{"arch": "mlp_mixer", "norm": "layernorm", "patch_size": [6, 6], "layers": 14, "projector_out": 512, "projector_hidden_layers": 1, "optimizer": "nadamw", "final_lr_fraction": 0}
Rows from block 4 of a small self-supervised image encoder, named by matrix and row number. Rows with one number belong to one neuron. Each number is 50 + 12 x the weight over its row's rms, rounded and kept within 0 to 99. All counts start at 0.
After each neuron's rows are labels from the 100 images, of 14976, where the neuron reaches its highest value: "top examples" is what is common among them. Only what is clearly more common there than usual is listed. The data: telescope images of galaxies (Galaxy Zoo DECaLS).
# fc1: MLP up (model.blocks.4.mlp.fc1.weight, 1536x384), inputs 0-191
# fc2: MLP down (model.blocks.4.mlp.fc2.weight, 384x1536, transposed), outputs 0-191

fc1.341:50 56 45 43 37 52 52 42 55 50 50 47 47 43 58 41 32 51 35 43 60 76 48 57 48 52 58 51 54 52 62 42 43 53 64 24 48 48 50 54 49 50 41 51 68 55 75 68 38 75 41 73 61 38 46 55 44 47 60 36 35 66 66 36 60 33 60 53 51 76 61 64 77 36 52 46 44 36 41 57 57 66 38 39 56 58 37 60 39 63 53 37 53 42 25 42 62 58 48 33 56 50 42 60 49 58 38 66 55 33 47 42 50 84 40 43 91 63 45 56 29 57 27 49 66 53 67 46 54 52 50 46 54 33 75 75 58 41 46 37 50 43 60 40 54 72 58 44 31 30 51 44 45 15 49 51 47 48 59 59 68 55 56 47 42 53 61 46 50 41 44 78 45 53 72 60 46 37 55 44 61 49 38 74 85 51 59 47 36 57 59 45
fc2.341:51 59 40 18 43 40 73 40 68 46 41 41 30 55 55 31 62 32 33 55 47 53 67 71 52 70 60 47 38 56 40 20 51 48 61 61 60 51 78 72 59 53 27 37 70 43 50 56 57 49 45 54 31 40 52 47 25 37 44 33 50 33 50 49 62 35 57 35 46 45 64 63 43 55 57 59 59 49 74 55 47 42 51 41 36 54 57 34 72 51 42 54 60 47 45 62 65 31 85 41 66 62 33 36 66 61 64 67 49 62 61 61 45 45 58 61 86 74 34 61 53 41 41 46 54 30 77 44 61 67 52 41 50 37 51 62 48 61 35 42 71 52 37 41 60 40 34 34 41 61 66 66 58 55 48 35 56 55 39 55 39 45 39 52 40 34 38 45 49 39 49 53 54 49 64 43 77 58 42 59 55 69 53 60 58 36 46 54 53 59 50 43
top examples: roundness: in between

fc1.103:65 38 53 43 25 60 58 55 62 66 67 61 49 39 56 52 64 59 44 51 50 37 74 34 36 44 41 39 40 55 45 43 40 30 57 38 49 61 49 63 58 27 51 59 44 53 70 46 39 41 61 41 33 46 74 41 63 51 57 59 45 46 47 49 56 54 29 63 63 49 58 63 58 66 45 48 62 73 33 31 42 52 63 54 56 58 56 41 41 40 62 40 40 50 44 52 40 65 56 30 42 49 65 38 48 52 54 32 55 48 44 54 38 51 45 30 80 78 47 51 57 25 46 33 67 38 47 48 49 48 58 62 39 50 53 31 36 44 40 52 14 44 49 60 46 66 42 57 73 61 51 48 52 56 56 84 59 26 49 61 58 54 86 57 42 82 35 34 62 41 60 34 44 61 43 59 43 51 33 45 39 41 48 57 83 58 58 42 49 56 53 52
fc2.103:58 55 09 55 67 69 46 51 62 56 48 66 67 52 41 41 41 46 42 59 51 40 40 45 59 45 46 40 58 44 57 64 50 46 58 50 72 47 71 51 53 49 52 49 48 70 59 61 59 54 59 44 58 71 43 43 53 28 59 59 49 48 11 35 42 53 66 48 38 48 47 42 53 34 51 36 34 39 62 41 47 50 47 68 45 42 60 39 53 61 35 48 69 31 57 38 72 31 59 45 57 49 57 41 27 52 31 55 48 46 57 48 42 41 45 38 33 49 39 63 40 56 38 53 40 55 68 27 54 25 41 36 44 80 46 43 52 45 47 55 70 46 47 52 62 40 10 54 31 38 33 22 37 69 69 50 53 60 45 49 27 44 56 45 50 33 87 40 55 67 58 62 52 31 50 30 68 54 63 52 44 64 50 67 52 33 51 58 48 55 61 45
top examples: shape: featured or disk; edge-on disk: no; spiral arms: yes

fc1.390:41 32 67 46 46 75 45 53 58 70 37 42 35 43 42 41 50 37 51 50 61 49 66 08 65 35 65 41 49 45 34 43 36 63 44 68 54 56 43 50 57 43 35 55 57 38 70 67 56 82 37 65 31 41 74 50 50 76 53 48 41 50 61 66 41 63 45 68 74 51 37 64 67 59 53 35 50 56 09 28 43 55 52 66 66 48 59 46 54 45 44 39 39 56 41 68 56 41 48 39 57 43 56 58 53 58 48 37 55 71 48 52 62 42 56 52 62 50 50 53 64 41 43 34 53 47 49 58 53 48 53 45 67 66 55 37 59 74 40 37 23 58 42 30 54 68 70 57 44 56 33 57 54 54 69 70 62 50 44 37 57 42 63 56 32 56 42 66 57 42 49 60 25 46 66 54 66 34 53 47 45 48 55 38 51 61 57 64 48 48 52 23
fc2.390:42 53 81 70 71 24 38 73 33 69 43 46 47 46 39 51 30 61 38 57 54 22 45 55 49 49 63 91 62 57 40 59 45 30 61 44 69 59 45 71 44 48 57 42 44 43 30 41 54 69 39 52 51 47 55 36 50 53 34 30 54 55 35 47 54 36 39 47 16 68 49 37 36 47 64 62 65 35 54 56 39 46 76 57 47 50 39 50 39 48 49 61 62 42 29 55 51 17 52 42 59 54 48 43 47 69 56 58 51 18 39 47 55 43 54 35 45 75 70 37 29 68 46 42 57 69 34 49 49 44 59 36 63 62 57 60 53 58 36 58 55 28 58 66 51 50 45 59 61 59 55 72 52 56 56 52 44 19 70 40 45 80 51 66 51 45 42 54 51 52 60 51 56 52 64 48 51 28 68 53 40 57 30 36 56 39 56 70 49 64 67 69
top examples: roundness: cigar-shaped; edge-on disk: yes

fc1.708:58 39 46 65 22 43 60 33 57 65 54 39 57 38 69 61 40 58 50 41 39 38 69 51 45 54 48 62 39 51 48 44 54 21 61 47 48 43 47 60 48 34 48 45 44 50 93 66 49 57 56 63 50 40 46 40 39 36 61 47 36 39 69 45 51 48 47 45 50 31 63 68 57 55 34 64 66 63 32 63 59 52 56 56 65 67 42 18 42 49 46 51 27 49 47 34 62 48 45 45 42 50 62 45 50 62 45 64 54 60 42 45 40 57 53 34 76 62 41 56 55 41 42 31 75 35 59 60 47 02 50 55 42 45 51 54 48 35 65 59 38 70 70 62 50 70 57 55 43 47 62 49 71 43 49 89 47 60 49 62 74 49 81 26 35 42 49 30 59 42 65 39 39 68 66 59 49 37 42 35 40 46 47 52 60 53 48 55 56 47 58 47
fc2.708:52 65 45 46 43 67 71 42 68 08 59 51 28 59 22 25 63 45 51 53 44 80 41 61 39 41 60 23 78 56 19 49 64 47 53 37 39 53 78 13 61 34 35 57 47 41 41 38 58 63 43 57 59 39 65 51 55 40 56 55 28 54 65 25 55 54 69 41 40 43 57 76 51 55 38 49 47 59 34 55 58 45 51 62 45 48 65 47 41 36 52 44 41 75 33 33 43 42 51 28 57 62 36 47 34 52 67 41 44 72 58 56 55 52 49 59 68 65 57 40 66 41 50 60 38 56 68 61 49 56 46 66 57 55 40 55 42 83 45 46 48 53 53 40 57 63 62 47 58 41 39 42 51 37 50 31 64 71 55 59 53 40 47 56 28 63 54 56 53 55 32 51 80 57 33 52 75 50 44 44 60 54 41 54 64 64 49 46 51 56 55 28
top examples: shape: featured or disk; edge-on disk: no; spiral arms: yes

fc1.5:47 56 61 71 65 30 28 50 54 40 30 45 46 43 54 60 37 50 64 45 52 74 49 51 60 27 45 62 90 39 43 51 52 55 40 61 51 56 32 43 34 45 75 66 34 16 48 48 51 37 54 46 64 72 49 42 66 51 38 40 43 65 67 54 40 55 39 57 44 47 53 44 52 50 54 52 36 45 78 53 42 58 48 51 47 34 49 41 46 56 54 50 58 33 45 47 42 47 57 52 35 80 53 44 62 55 50 52 38 59 52 44 53 64 50 44 48 65 55 41 39 85 50 43 69 65 49 40 49 48 42 55 63 48 60 44 54 67 55 59 54 71 48 36 43 53 59 50 58 48 67 47 51 56 44 77 48 34 58 50 70 28 86 34 50 46 35 45 64 51 44 63 56 58 49 43 55 52 36 64 50 43 39 49 74 45 63 35 46 28 78 40
fc2.5:55 52 42 67 68 44 32 72 65 64 30 88 49 58 47 87 51 72 43 57 46 45 55 55 29 62 35 55 62 43 87 58 50 45 53 61 47 82 33 56 25 44 54 34 61 50 70 59 71 50 40 52 28 65 37 32 52 51 59 43 56 50 55 54 42 43 41 45 33 32 53 49 52 32 47 39 59 37 53 47 52 53 57 41 39 39 57 44 52 57 67 74 46 54 42 70 69 42 46 47 32 49 46 36 60 54 40 48 49 35 50 35 50 59 30 42 48 41 48 57 45 56 58 55 47 50 56 38 32 66 59 43 48 37 54 47 53 52 60 55 51 41 51 74 46 37 41 56 40 51 29 62 43 49 29 50 53 54 13 46 27 40 41 72 67 34 57 30 44 67 42 54 53 46 51 46 34 55 39 55 39 31 41 59 33 37 49 49 58 44 33 55
top examples: bar: no

fc1.757:41 65 69 52 46 42 41 38 45 25 36 69 33 52 38 50 44 48 59 45 43 54 55 60 68 35 46 59 65 42 77 49 47 56 61 50 51 48 43 29 48 49 45 71 62 43 48 44 34 56 62 56 63 28 61 48 60 61 42 34 40 39 60 61 57 60 61 62 38 52 70 63 49 46 55 47 51 40 47 59 58 70 41 37 68 36 49 65 40 56 37 53 41 49 41 47 47 81 53 49 50 66 41 48 36 60 55 34 58 41 58 51 50 46 40 52 64 50 50 38 29 52 44 53 34 35 62 63 51 74 59 41 33 32 56 61 33 66 45 53 56 49 59 54 48 29 73 53 52 44 60 34 77 19 29 46 54 55 63 45 58 56 42 64 58 51 54 49 55 39 36 56 63 62 38 53 49 31 34 59 52 51 36 57 36 46 53 36 46 39 84 17
fc2.757:33 37 47 14 26 54 55 58 42 52 52 54 63 48 45 65 60 34 61 50 48 48 54 26 47 44 56 23 69 40 29 48 42 51 34 45 53 29 60 39 62 56 54 50 49 63 81 31 55 73 57 71 47 56 50 52 43 49 41 44 43 51 56 46 52 53 58 60 57 59 75 63 50 42 39 65 66 60 20 63 44 58 38 48 74 55 68 51 46 68 61 59 57 58 53 27 60 64 53 44 35 36 69 62 47 53 61 48 56 75 69 61 78 43 69 54 70 57 40 60 49 22 44 38 45 35 77 71 53 31 62 52 44 45 58 55 45 45 59 41 52 61 77 54 64 41 76 44 57 41 58 44 53 31 55 49 52 55 54 57 53 55 56 14 51 41 48 58 45 45 64 36 75 51 50 48 47 34 59 63 47 47 49 52 55 50 44 34 47 60 55 24
top examples: shape: featured or disk; edge-on disk: no; bulge size: moderate

fc1.146:44 54 56 67 54 46 51 46 43 48 48 43 55 47 30 43 33 54 70 42 66 64 51 59 46 49 33 57 62 65 37 70 57 53 53 60 56 64 41 40 53 41 32 59 49 69 55 47 58 46 80 48 39 36 62 39 41 59 52 59 47 52 53 51 55 40 39 58 62 62 47 56 63 69 51 40 87 71 39 64 51 51 74 48 61 43 45 61 40 52 60 42 47 56 40 37 24 43 39 46 34 63 47 50 51 54 45 61 45 60 42 42 64 38 83 46 58 65 55 56 44 59 78 43 79 67 24 64 50 51 52 41 56 28 68 59 71 80 63 61 48 54 73 52 33 63 65 59 68 61 32 52 59 54 46 71 55 61 31 41 64 27 62 51 57 55 49 59 56 47 56 42 34 38 38 51 56 42 44 65 51 51 41 42 55 48 52 67 36 24 72 34
fc2.146:50 52 66 64 69 34 30 33 64 55 38 37 26 50 67 72 40 43 75 69 65 16 51 63 62 49 63 50 51 59 68 34 67 55 54 62 33 32 41 50 56 45 55 60 62 31 49 46 47 59 43 52 29 51 56 49 51 86 29 47 64 41 45 55 48 37 58 43 32 38 41 69 44 57 49 66 54 49 53 45 43 55 55 65 52 49 60 53 59 39 44 65 39 48 43 70 67 23 50 42 61 47 44 56 36 28 40 49 56 73 48 47 56 43 53 64 52 45 56 51 48 56 33 60 32 48 37 95 56 49 44 40 47 44 71 66 35 56 42 35 34 59 31 57 69 35 83 26 59 42 61 64 63 45 51 42 50 51 48 51 53 45 52 44 41 39 45 57 56 58 64 49 41 64 65 68 68 27 61 37 39 54 55 54 49 54 54 62 47 57 50 42
top examples: roundness: in between

fc1.498:69 59 67 53 53 56 43 53 49 62 54 45 50 48 56 37 55 37 48 58 48 73 43 59 33 45 48 37 67 53 46 40 49 39 49 36 41 54 48 52 48 38 36 55 60 52 89 70 33 71 42 62 68 45 65 40 41 49 52 39 35 66 65 37 55 39 43 67 54 62 41 54 77 43 50 43 46 35 45 60 49 57 42 43 39 58 45 52 43 63 60 32 53 52 36 35 69 47 39 48 49 45 43 39 67 58 38 62 55 42 44 39 39 82 41 43 88 85 33 47 40 47 33 46 58 47 71 57 63 51 50 54 64 35 61 55 59 58 59 57 39 47 51 57 47 72 51 37 32 30 39 40 36 45 61 71 60 50 65 50 46 46 64 41 35 47 56 45 44 45 51 76 45 44 54 56 59 41 48 37 71 49 38 66 99 52 48 61 44 51 59 43
fc2.498:58 52 50 16 48 40 66 52 67 53 30 37 24 59 49 35 57 35 40 43 60 48 55 51 60 52 63 34 33 53 54 30 56 47 50 67 58 50 59 63 49 53 31 35 75 43 56 59 49 36 55 49 44 44 40 61 14 35 47 48 61 46 63 57 48 35 60 37 44 41 62 58 34 57 43 67 43 45 80 44 30 40 51 48 38 71 64 32 68 70 40 37 53 36 39 69 74 35 80 40 63 73 40 38 59 52 46 66 46 64 60 50 33 50 56 49 65 64 42 53 40 57 48 37 72 47 71 47 53 64 42 41 46 54 32 48 55 50 37 58 64 44 23 40 63 45 29 46 40 69 57 64 54 60 62 40 51 68 59 56 33 46 31 57 56 37 34 53 67 47 50 45 49 63 73 41 65 54 62 59 55 53 56 57 57 39 67 63 54 47 51 46
top examples: roundness: in between

fc1.467:50 54 67 58 52 53 56 42 63 36 37 63 34 68 62 47 58 66 59 50 75 77 45 57 52 41 59 53 67 33 50 43 58 68 45 57 57 59 44 37 51 44 50 57 52 45 45 67 57 80 50 56 51 49 61 52 69 50 59 32 25 52 67 55 37 56 63 53 39 67 56 53 46 59 55 43 49 62 56 41 60 48 44 69 43 54 37 56 66 40 55 54 44 41 30 53 31 39 42 27 42 51 40 56 55 46 38 45 46 42 69 66 49 53 77 57 65 62 52 63 36 58 68 53 42 65 56 40 44 72 59 41 60 49 39 48 52 81 55 75 40 63 51 46 41 73 66 53 53 40 63 32 58 27 61 65 54 61 55 29 44 20 52 67 68 38 37 62 61 46 41 60 60 57 21 44 67 29 46 63 57 34 49 57 60 26 62 50 50 42 56 29
fc2.467:55 28 39 70 60 64 35 39 78 58 41 49 54 44 31 80 53 56 48 78 75 52 56 42 38 45 43 55 45 62 56 72 38 43 45 47 28 56 55 47 57 51 51 25 39 68 53 48 51 77 50 31 64 70 47 27 49 49 42 61 49 45 34 23 66 44 54 44 65 50 49 84 54 45 35 39 54 64 55 68 36 65 62 44 38 56 61 67 38 42 55 43 40 55 62 49 63 53 61 57 61 33 69 37 40 16 55 25 59 46 33 49 45 38 51 49 37 54 39 56 41 31 42 44 44 48 55 59 47 38 39 42 63 34 47 47 56 77 53 56 34 36 51 37 53 46 41 58 42 43 38 38 56 63 63 56 66 62 36 48 45 44 56 47 51 58 47 19 30 74 75 55 53 49 66 52 62 50 67 57 35 56 50 56 54 41 63 66 65 40 50 65
top examples: shape: featured or disk; edge-on disk: yes

fc1.288:68 28 46 68 28 54 42 51 51 67 66 41 40 32 51 54 40 42 68 46 58 47 56 33 34 37 54 49 34 62 40 71 47 35 73 64 49 63 44 46 57 48 65 43 34 64 71 53 55 48 38 45 36 59 61 29 46 53 57 58 54 65 38 40 68 31 48 54 61 44 15 42 65 56 33 37 55 71 41 74 40 47 65 56 56 56 44 15 54 60 60 57 51 41 62 48 54 27 47 53 44 48 60 40 52 54 57 57 39 45 42 39 39 47 50 29 60 56 48 56 54 39 50 37 72 59 48 46 50 31 45 55 58 46 83 50 48 48 58 63 44 60 70 71 54 70 43 51 51 48 37 64 41 52 49 72 58 51 31 48 57 48 78 28 41 61 49 34 41 55 59 39 36 35 56 46 39 48 46 41 46 45 57 49 65 43 63 68 66 47 47 66
fc2.288:55 56 52 50 34 66 72 44 62 56 59 55 47 46 26 39 63 34 54 58 41 60 57 34 39 34 51 72 76 55 30 43 40 47 49 42 53 54 75 25 53 42 32 61 62 46 52 46 52 63 47 57 57 53 93 56 63 55 46 52 25 43 87 39 59 68 58 62 67 42 40 58 56 45 45 67 54 70 14 69 46 36 58 65 50 54 62 40 58 47 62 30 46 56 48 46 61 63 46 43 51 68 52 59 49 52 58 50 68 53 59 49 68 47 50 56 66 55 62 65 52 25 44 52 53 36 60 56 48 61 57 52 34 33 31 37 54 58 53 49 54 42 71 43 64 48 78 57 65 44 43 35 51 47 64 40 54 43 49 51 57 55 59 41 25 77 36 43 57 24 44 39 51 42 36 67 46 59 44 47 59 56 36 60 53 70 44 41 34 61 51 30
top examples: shape: featured or disk; edge-on disk: no; spiral arms: yes

fc1.661:60 46 46 42 52 32 51 56 61 42 58 42 35 49 56 45 49 59 44 38 89 74 36 57 63 52 54 30 60 54 50 40 12 49 64 45 38 46 26 41 55 57 40 60 55 71 66 69 30 45 62 41 52 29 45 70 41 44 64 44 42 68 65 62 53 37 61 36 62 55 51 52 46 35 41 66 67 50 37 49 55 61 36 56 67 48 43 48 43 68 66 44 51 03 38 57 48 80 43 43 52 54 47 51 55 69 34 66 66 50 54 33 47 59 86 58 49 44 43 60 38 62 33 42 64 79 66 47 27 47 52 41 52 38 59 61 54 69 50 69 50 45 50 50 51 58 59 42 64 57 55 26 60 49 49 31 53 48 54 47 55 56 56 61 55 62 46 55 43 42 37 60 47 74 50 32 64 48 65 55 61 37 57 57 63 35 54 52 32 29 61 22
fc2.661:46 45 72 61 61 40 29 37 63 52 40 29 33 55 51 47 46 42 50 53 59 31 64 57 69 46 56 54 61 58 39 55 24 59 54 63 37 48 33 42 57 51 52 33 52 41 39 55 59 57 40 56 58 63 48 42 46 66 39 48 55 49 45 54 55 59 45 54 43 36 56 62 50 25 40 61 44 50 64 55 65 52 47 50 47 49 52 43 38 41 39 58 54 75 57 47 48 41 47 55 65 60 46 61 45 84 58 46 31 50 47 45 31 48 58 62 57 55 42 54 59 35 13 71 42 73 40 84 29 44 60 49 55 54 52 51 32 51 38 05 30 61 47 36 51 50 73 42 61 44 38 62 43 43 53 51 57 54 50 51 47 35 40 36 53 61 33 42 48 44 44 64 49 46 52 48 48 49 72 53 52 55 61 38 50 62 64 78 54 44 54 63
top examples: roundness: cigar-shaped

fc1.32:61 41 54 67 42 56 54 55 41 41 54 39 56 49 56 49 41 53 68 48 75 55 45 65 40 63 52 62 60 61 38 75 61 50 26 54 59 57 46 35 45 60 33 50 41 51 44 74 59 70 70 52 39 58 54 48 32 52 55 51 50 53 55 46 47 27 42 60 43 60 31 58 51 65 71 65 60 66 66 58 20 48 71 50 66 49 55 34 43 46 46 42 48 59 50 39 35 24 41 51 47 42 39 53 65 50 42 48 62 48 42 37 51 43 96 52 52 69 42 44 41 39 88 45 58 62 26 57 57 33 61 43 51 43 47 53 45 56 75 74 49 68 62 49 50 75 41 54 67 54 40 86 44 68 53 74 49 69 37 40 51 32 61 36 56 43 48 53 43 50 56 60 42 50 42 58 55 36 33 61 63 42 43 28 75 38 32 66 46 25 52 54
fc2.32:49 46 67 41 63 46 48 41 50 29 58 44 15 50 62 68 54 31 72 67 56 42 44 45 58 42 62 41 67 60 57 52 57 51 48 56 38 42 51 54 56 39 59 49 58 30 51 50 46 56 36 54 37 59 51 42 44 73 42 59 45 48 56 53 49 55 67 60 35 56 51 56 49 60 63 74 47 49 44 62 33 55 54 62 55 58 52 65 56 54 53 72 52 40 42 64 51 31 46 37 47 45 53 51 52 00 56 50 62 54 54 50 59 52 61 63 47 47 52 52 35 57 38 53 29 56 39 77 50 51 57 39 58 48 54 76 48 52 42 83 43 44 40 58 55 45 81 23 58 48 51 79 78 43 37 43 55 41 55 50 57 53 47 33 39 59 36 63 51 55 59 43 49 70 61 66 55 27 64 50 41 53 34 43 41 58 35 69 40 62 51 45
top examples: roundness: in between

fc1.219:57 37 64 39 57 45 40 67 45 61 57 41 58 80 49 39 44 48 55 46 47 50 37 41 59 56 53 36 39 50 62 55 87 43 39 67 49 46 37 48 51 54 60 58 44 53 45 44 62 41 55 63 62 47 51 63 49 53 50 41 35 46 52 57 40 43 50 42 53 47 38 53 41 89 53 49 61 60 45 35 62 44 61 67 44 38 55 36 44 66 50 39 45 65 43 46 45 55 40 34 52 52 53 33 51 39 50 46 61 57 60 50 65 50 63 46 94 65 34 52 50 36 99 27 41 62 71 48 76 37 34 55 41 58 40 39 58 59 65 65 55 38 47 56 50 58 53 51 53 65 37 49 44 61 58 73 47 65 48 51 64 46 45 60 45 68 39 50 47 46 40 40 49 62 55 70 53 47 19 54 43 35 54 40 66 33 32 46 51 39 56 35
fc2.219:60 52 39 72 60 59 38 43 51 34 50 55 58 39 39 56 41 54 53 71 41 48 55 65 55 51 44 58 51 56 46 57 54 47 53 40 59 45 51 35 46 64 54 39 48 48 33 44 68 68 58 29 50 63 53 27 64 47 55 41 60 56 31 36 56 61 36 43 57 59 44 53 58 45 54 38 57 61 62 63 54 52 54 42 44 39 45 55 46 36 47 64 53 65 48 44 14 38 52 63 58 48 70 34 37 04 55 49 39 46 43 49 48 44 60 55 42 59 52 44 60 44 50 68 59 49 08 44 40 41 46 54 56 38 62 54 47 60 50 37 42 23 54 44 30 46 42 67 51 47 47 48 65 48 43 55 61 61 45 35 53 24 50 53 56 55 64 50 43 63 39 58 41 41 42 65 50 48 12 58 55 69 47 41 39 61 62 66 49 42 57 62
top examples: roundness: cigar-shaped

fc1.616:47 49 50 61 57 49 41 45 54 43 45 64 38 54 50 54 56 44 55 42 54 70 41 39 38 26 66 57 92 49 46 51 49 41 56 53 63 27 39 44 50 63 56 57 55 40 75 55 56 65 49 78 60 68 42 45 60 62 36 28 44 59 57 68 52 48 64 54 49 62 50 40 57 50 59 63 60 47 60 60 45 65 45 50 46 37 46 39 57 71 43 53 49 38 57 57 52 38 54 41 68 66 44 53 46 59 61 48 51 51 68 43 76 53 53 69 51 56 43 48 41 62 50 31 72 64 44 47 61 74 40 44 52 50 46 61 53 70 53 59 43 47 53 38 42 48 65 55 33 42 52 68 67 29 43 67 57 46 45 42 48 34 94 51 45 40 57 63 46 43 45 76 55 61 49 39 51 40 53 67 62 34 28 46 71 43 53 49 53 20 69 44
fc2.616:41 59 52 72 54 43 24 71 50 55 63 77 31 56 37 67 41 54 41 56 47 51 40 49 39 47 32 57 57 44 82 52 44 68 63 91 44 77 45 61 30 39 64 47 64 50 57 53 71 58 48 54 34 60 53 45 58 48 58 37 51 34 56 72 61 54 26 59 31 42 46 45 50 56 60 54 53 37 56 39 75 50 53 57 45 52 53 47 53 64 59 48 46 60 63 53 59 39 53 53 38 45 59 15 43 38 38 28 51 47 59 57 51 59 50 59 61 49 54 69 60 44 56 50 37 40 58 57 47 51 30 35 53 50 46 33 63 45 43 67 46 51 47 76 32 47 56 60 53 49 22 70 62 37 46 48 47 47 44 41 35 39 34 60 42 42 55 31 51 58 36 50 50 67 51 36 40 49 37 45 41 37 40 58 46 34 51 32 62 52 38 70
top examples: shape: featured or disk; bar: no

fc1.455:50 51 50 34 52 50 44 58 43 62 46 46 60 66 41 35 51 53 56 43 89 73 36 40 42 67 58 51 53 42 48 56 08 39 45 49 55 35 43 65 48 33 42 58 68 49 49 50 49 49 58 33 58 43 47 56 48 58 55 49 41 44 46 55 42 30 63 51 47 48 37 45 51 51 49 47 49 58 37 47 50 34 40 59 52 53 56 53 61 51 43 27 50 00 47 49 38 54 44 49 55 66 32 65 52 66 32 50 33 56 58 42 58 46 96 43 51 46 43 52 35 55 56 38 57 62 61 50 48 61 49 47 58 51 42 47 73 59 52 50 49 47 50 45 59 78 63 47 42 67 39 61 29 58 43 55 52 54 57 42 58 49 45 54 57 62 53 54 50 59 64 41 36 39 46 19 60 47 75 48 39 40 52 49 71 49 31 46 44 37 46 38
fc2.455:48 42 53 69 57 53 33 35 57 41 42 56 63 42 50 46 39 53 58 61 37 47 54 64 46 68 48 66 35 63 52 45 32 57 43 52 53 46 43 41 41 46 51 47 40 58 34 39 70 63 60 52 56 61 55 46 58 46 48 47 47 41 45 29 54 45 30 53 48 41 51 59 63 48 37 39 60 56 59 56 42 50 41 49 55 48 54 64 44 37 49 63 49 67 48 36 00 55 54 53 46 37 54 60 48 96 56 47 35 41 36 54 45 49 39 52 52 55 58 32 42 36 31 71 49 53 09 57 45 40 51 51 56 47 65 62 46 68 58 00 36 73 54 47 36 43 52 63 54 49 56 53 60 32 39 60 58 56 49 45 58 35 51 41 62 58 48 48 47 60 56 53 52 25 58 49 47 52 48 65 48 55 72 41 41 48 67 92 55 50 56 70
top examples: roundness: cigar-shaped; edge-on disk: yes

fc1.736:60 44 57 61 46 57 37 45 54 56 48 40 53 56 56 60 58 66 56 46 83 67 40 51 48 70 71 62 53 35 52 46 67 47 38 61 66 51 47 61 45 60 60 41 43 62 64 45 70 91 48 56 54 53 44 40 53 37 44 40 31 55 49 50 32 35 66 61 43 55 57 46 45 69 53 56 50 54 46 30 33 63 36 45 59 43 34 42 44 30 53 34 47 57 38 40 39 44 48 38 51 50 49 48 61 34 48 50 37 57 61 55 50 54 99 51 84 73 41 35 40 48 84 37 47 47 29 52 51 56 64 30 51 55 49 45 49 60 72 47 40 42 54 45 38 77 52 49 51 33 56 72 58 49 62 73 54 60 48 55 55 17 59 59 67 76 46 55 45 55 53 62 60 54 47 52 49 17 36 63 42 35 43 54 82 32 51 61 52 35 37 54
fc2.736:41 43 48 47 42 44 52 73 59 47 70 50 44 40 60 69 67 38 28 73 51 43 54 46 44 35 42 55 43 53 56 38 33 45 26 51 61 54 58 58 64 51 57 28 42 69 68 55 25 51 26 41 46 77 39 45 41 59 63 43 41 66 45 61 61 70 63 56 47 59 51 64 51 29 39 50 48 42 51 61 63 58 39 48 62 52 43 46 69 66 62 74 52 38 51 58 64 42 70 64 40 43 60 26 38 28 66 61 45 46 51 46 45 56 25 54 31 62 52 56 66 41 22 57 47 49 88 34 27 45 44 54 58 35 45 69 57 63 46 85 55 48 44 58 30 48 34 40 37 48 51 68 40 51 41 47 51 45 53 42 43 54 46 51 43 43 62 38 38 59 66 42 58 47 60 39 41 66 79 35 40 55 54 52 69 60 48 36 58 47 45 62
top examples: roundness: cigar-shaped

fc1.60:49 52 37 36 45 27 54 40 60 37 57 14 50 44 49 57 55 48 51 57 61 56 45 39 73 65 61 43 34 57 39 57 48 46 19 53 55 40 62 56 50 62 47 44 56 84 49 55 51 51 65 64 52 23 32 60 57 48 49 49 48 53 51 37 52 36 53 31 46 45 41 63 42 56 50 72 70 48 33 51 42 40 57 29 51 51 45 44 45 39 44 47 56 48 13 50 27 65 52 50 51 62 46 77 43 19 66 64 40 54 40 58 59 31 56 69 58 40 49 33 53 43 53 61 66 60 33 52 40 40 54 33 39 55 50 70 73 34 71 54 63 44 43 23 36 40 52 69 51 68 55 66 70 50 41 51 39 66 28 50 59 36 41 71 55 38 60 56 69 24 45 58 53 49 56 38 58 49 59 66 45 69 38 50 66 52 47 51 42 46 62 53
fc2.60:49 55 24 60 54 60 43 38 53 56 46 25 54 50 40 55 53 61 39 46 59 62 61 59 73 50 73 58 58 54 59 59 64 49 57 52 31 45 54 40 42 45 54 67 60 23 47 46 67 38 59 57 36 44 57 42 66 36 45 60 66 35 53 37 48 41 47 51 60 42 57 54 58 62 46 42 54 70 54 51 54 45 51 31 43 46 46 67 27 48 36 57 47 54 42 48 32 52 29 34 61 60 37 44 53 59 55 46 38 54 57 55 67 36 60 37 60 57 37 55 45 51 60 51 59 50 21 16 50 56 73 55 51 38 64 42 39 59 64 45 51 43 42 41 44 52 34 49 71 60 42 63 48 50 50 59 64 47 31 29 56 38 50 52 43 61 33 68 70 37 24 70 34 60 46 51 47 49 36 45 62 70 40 44 37 51 62 53 40 39 77 42
top examples: roundness: in between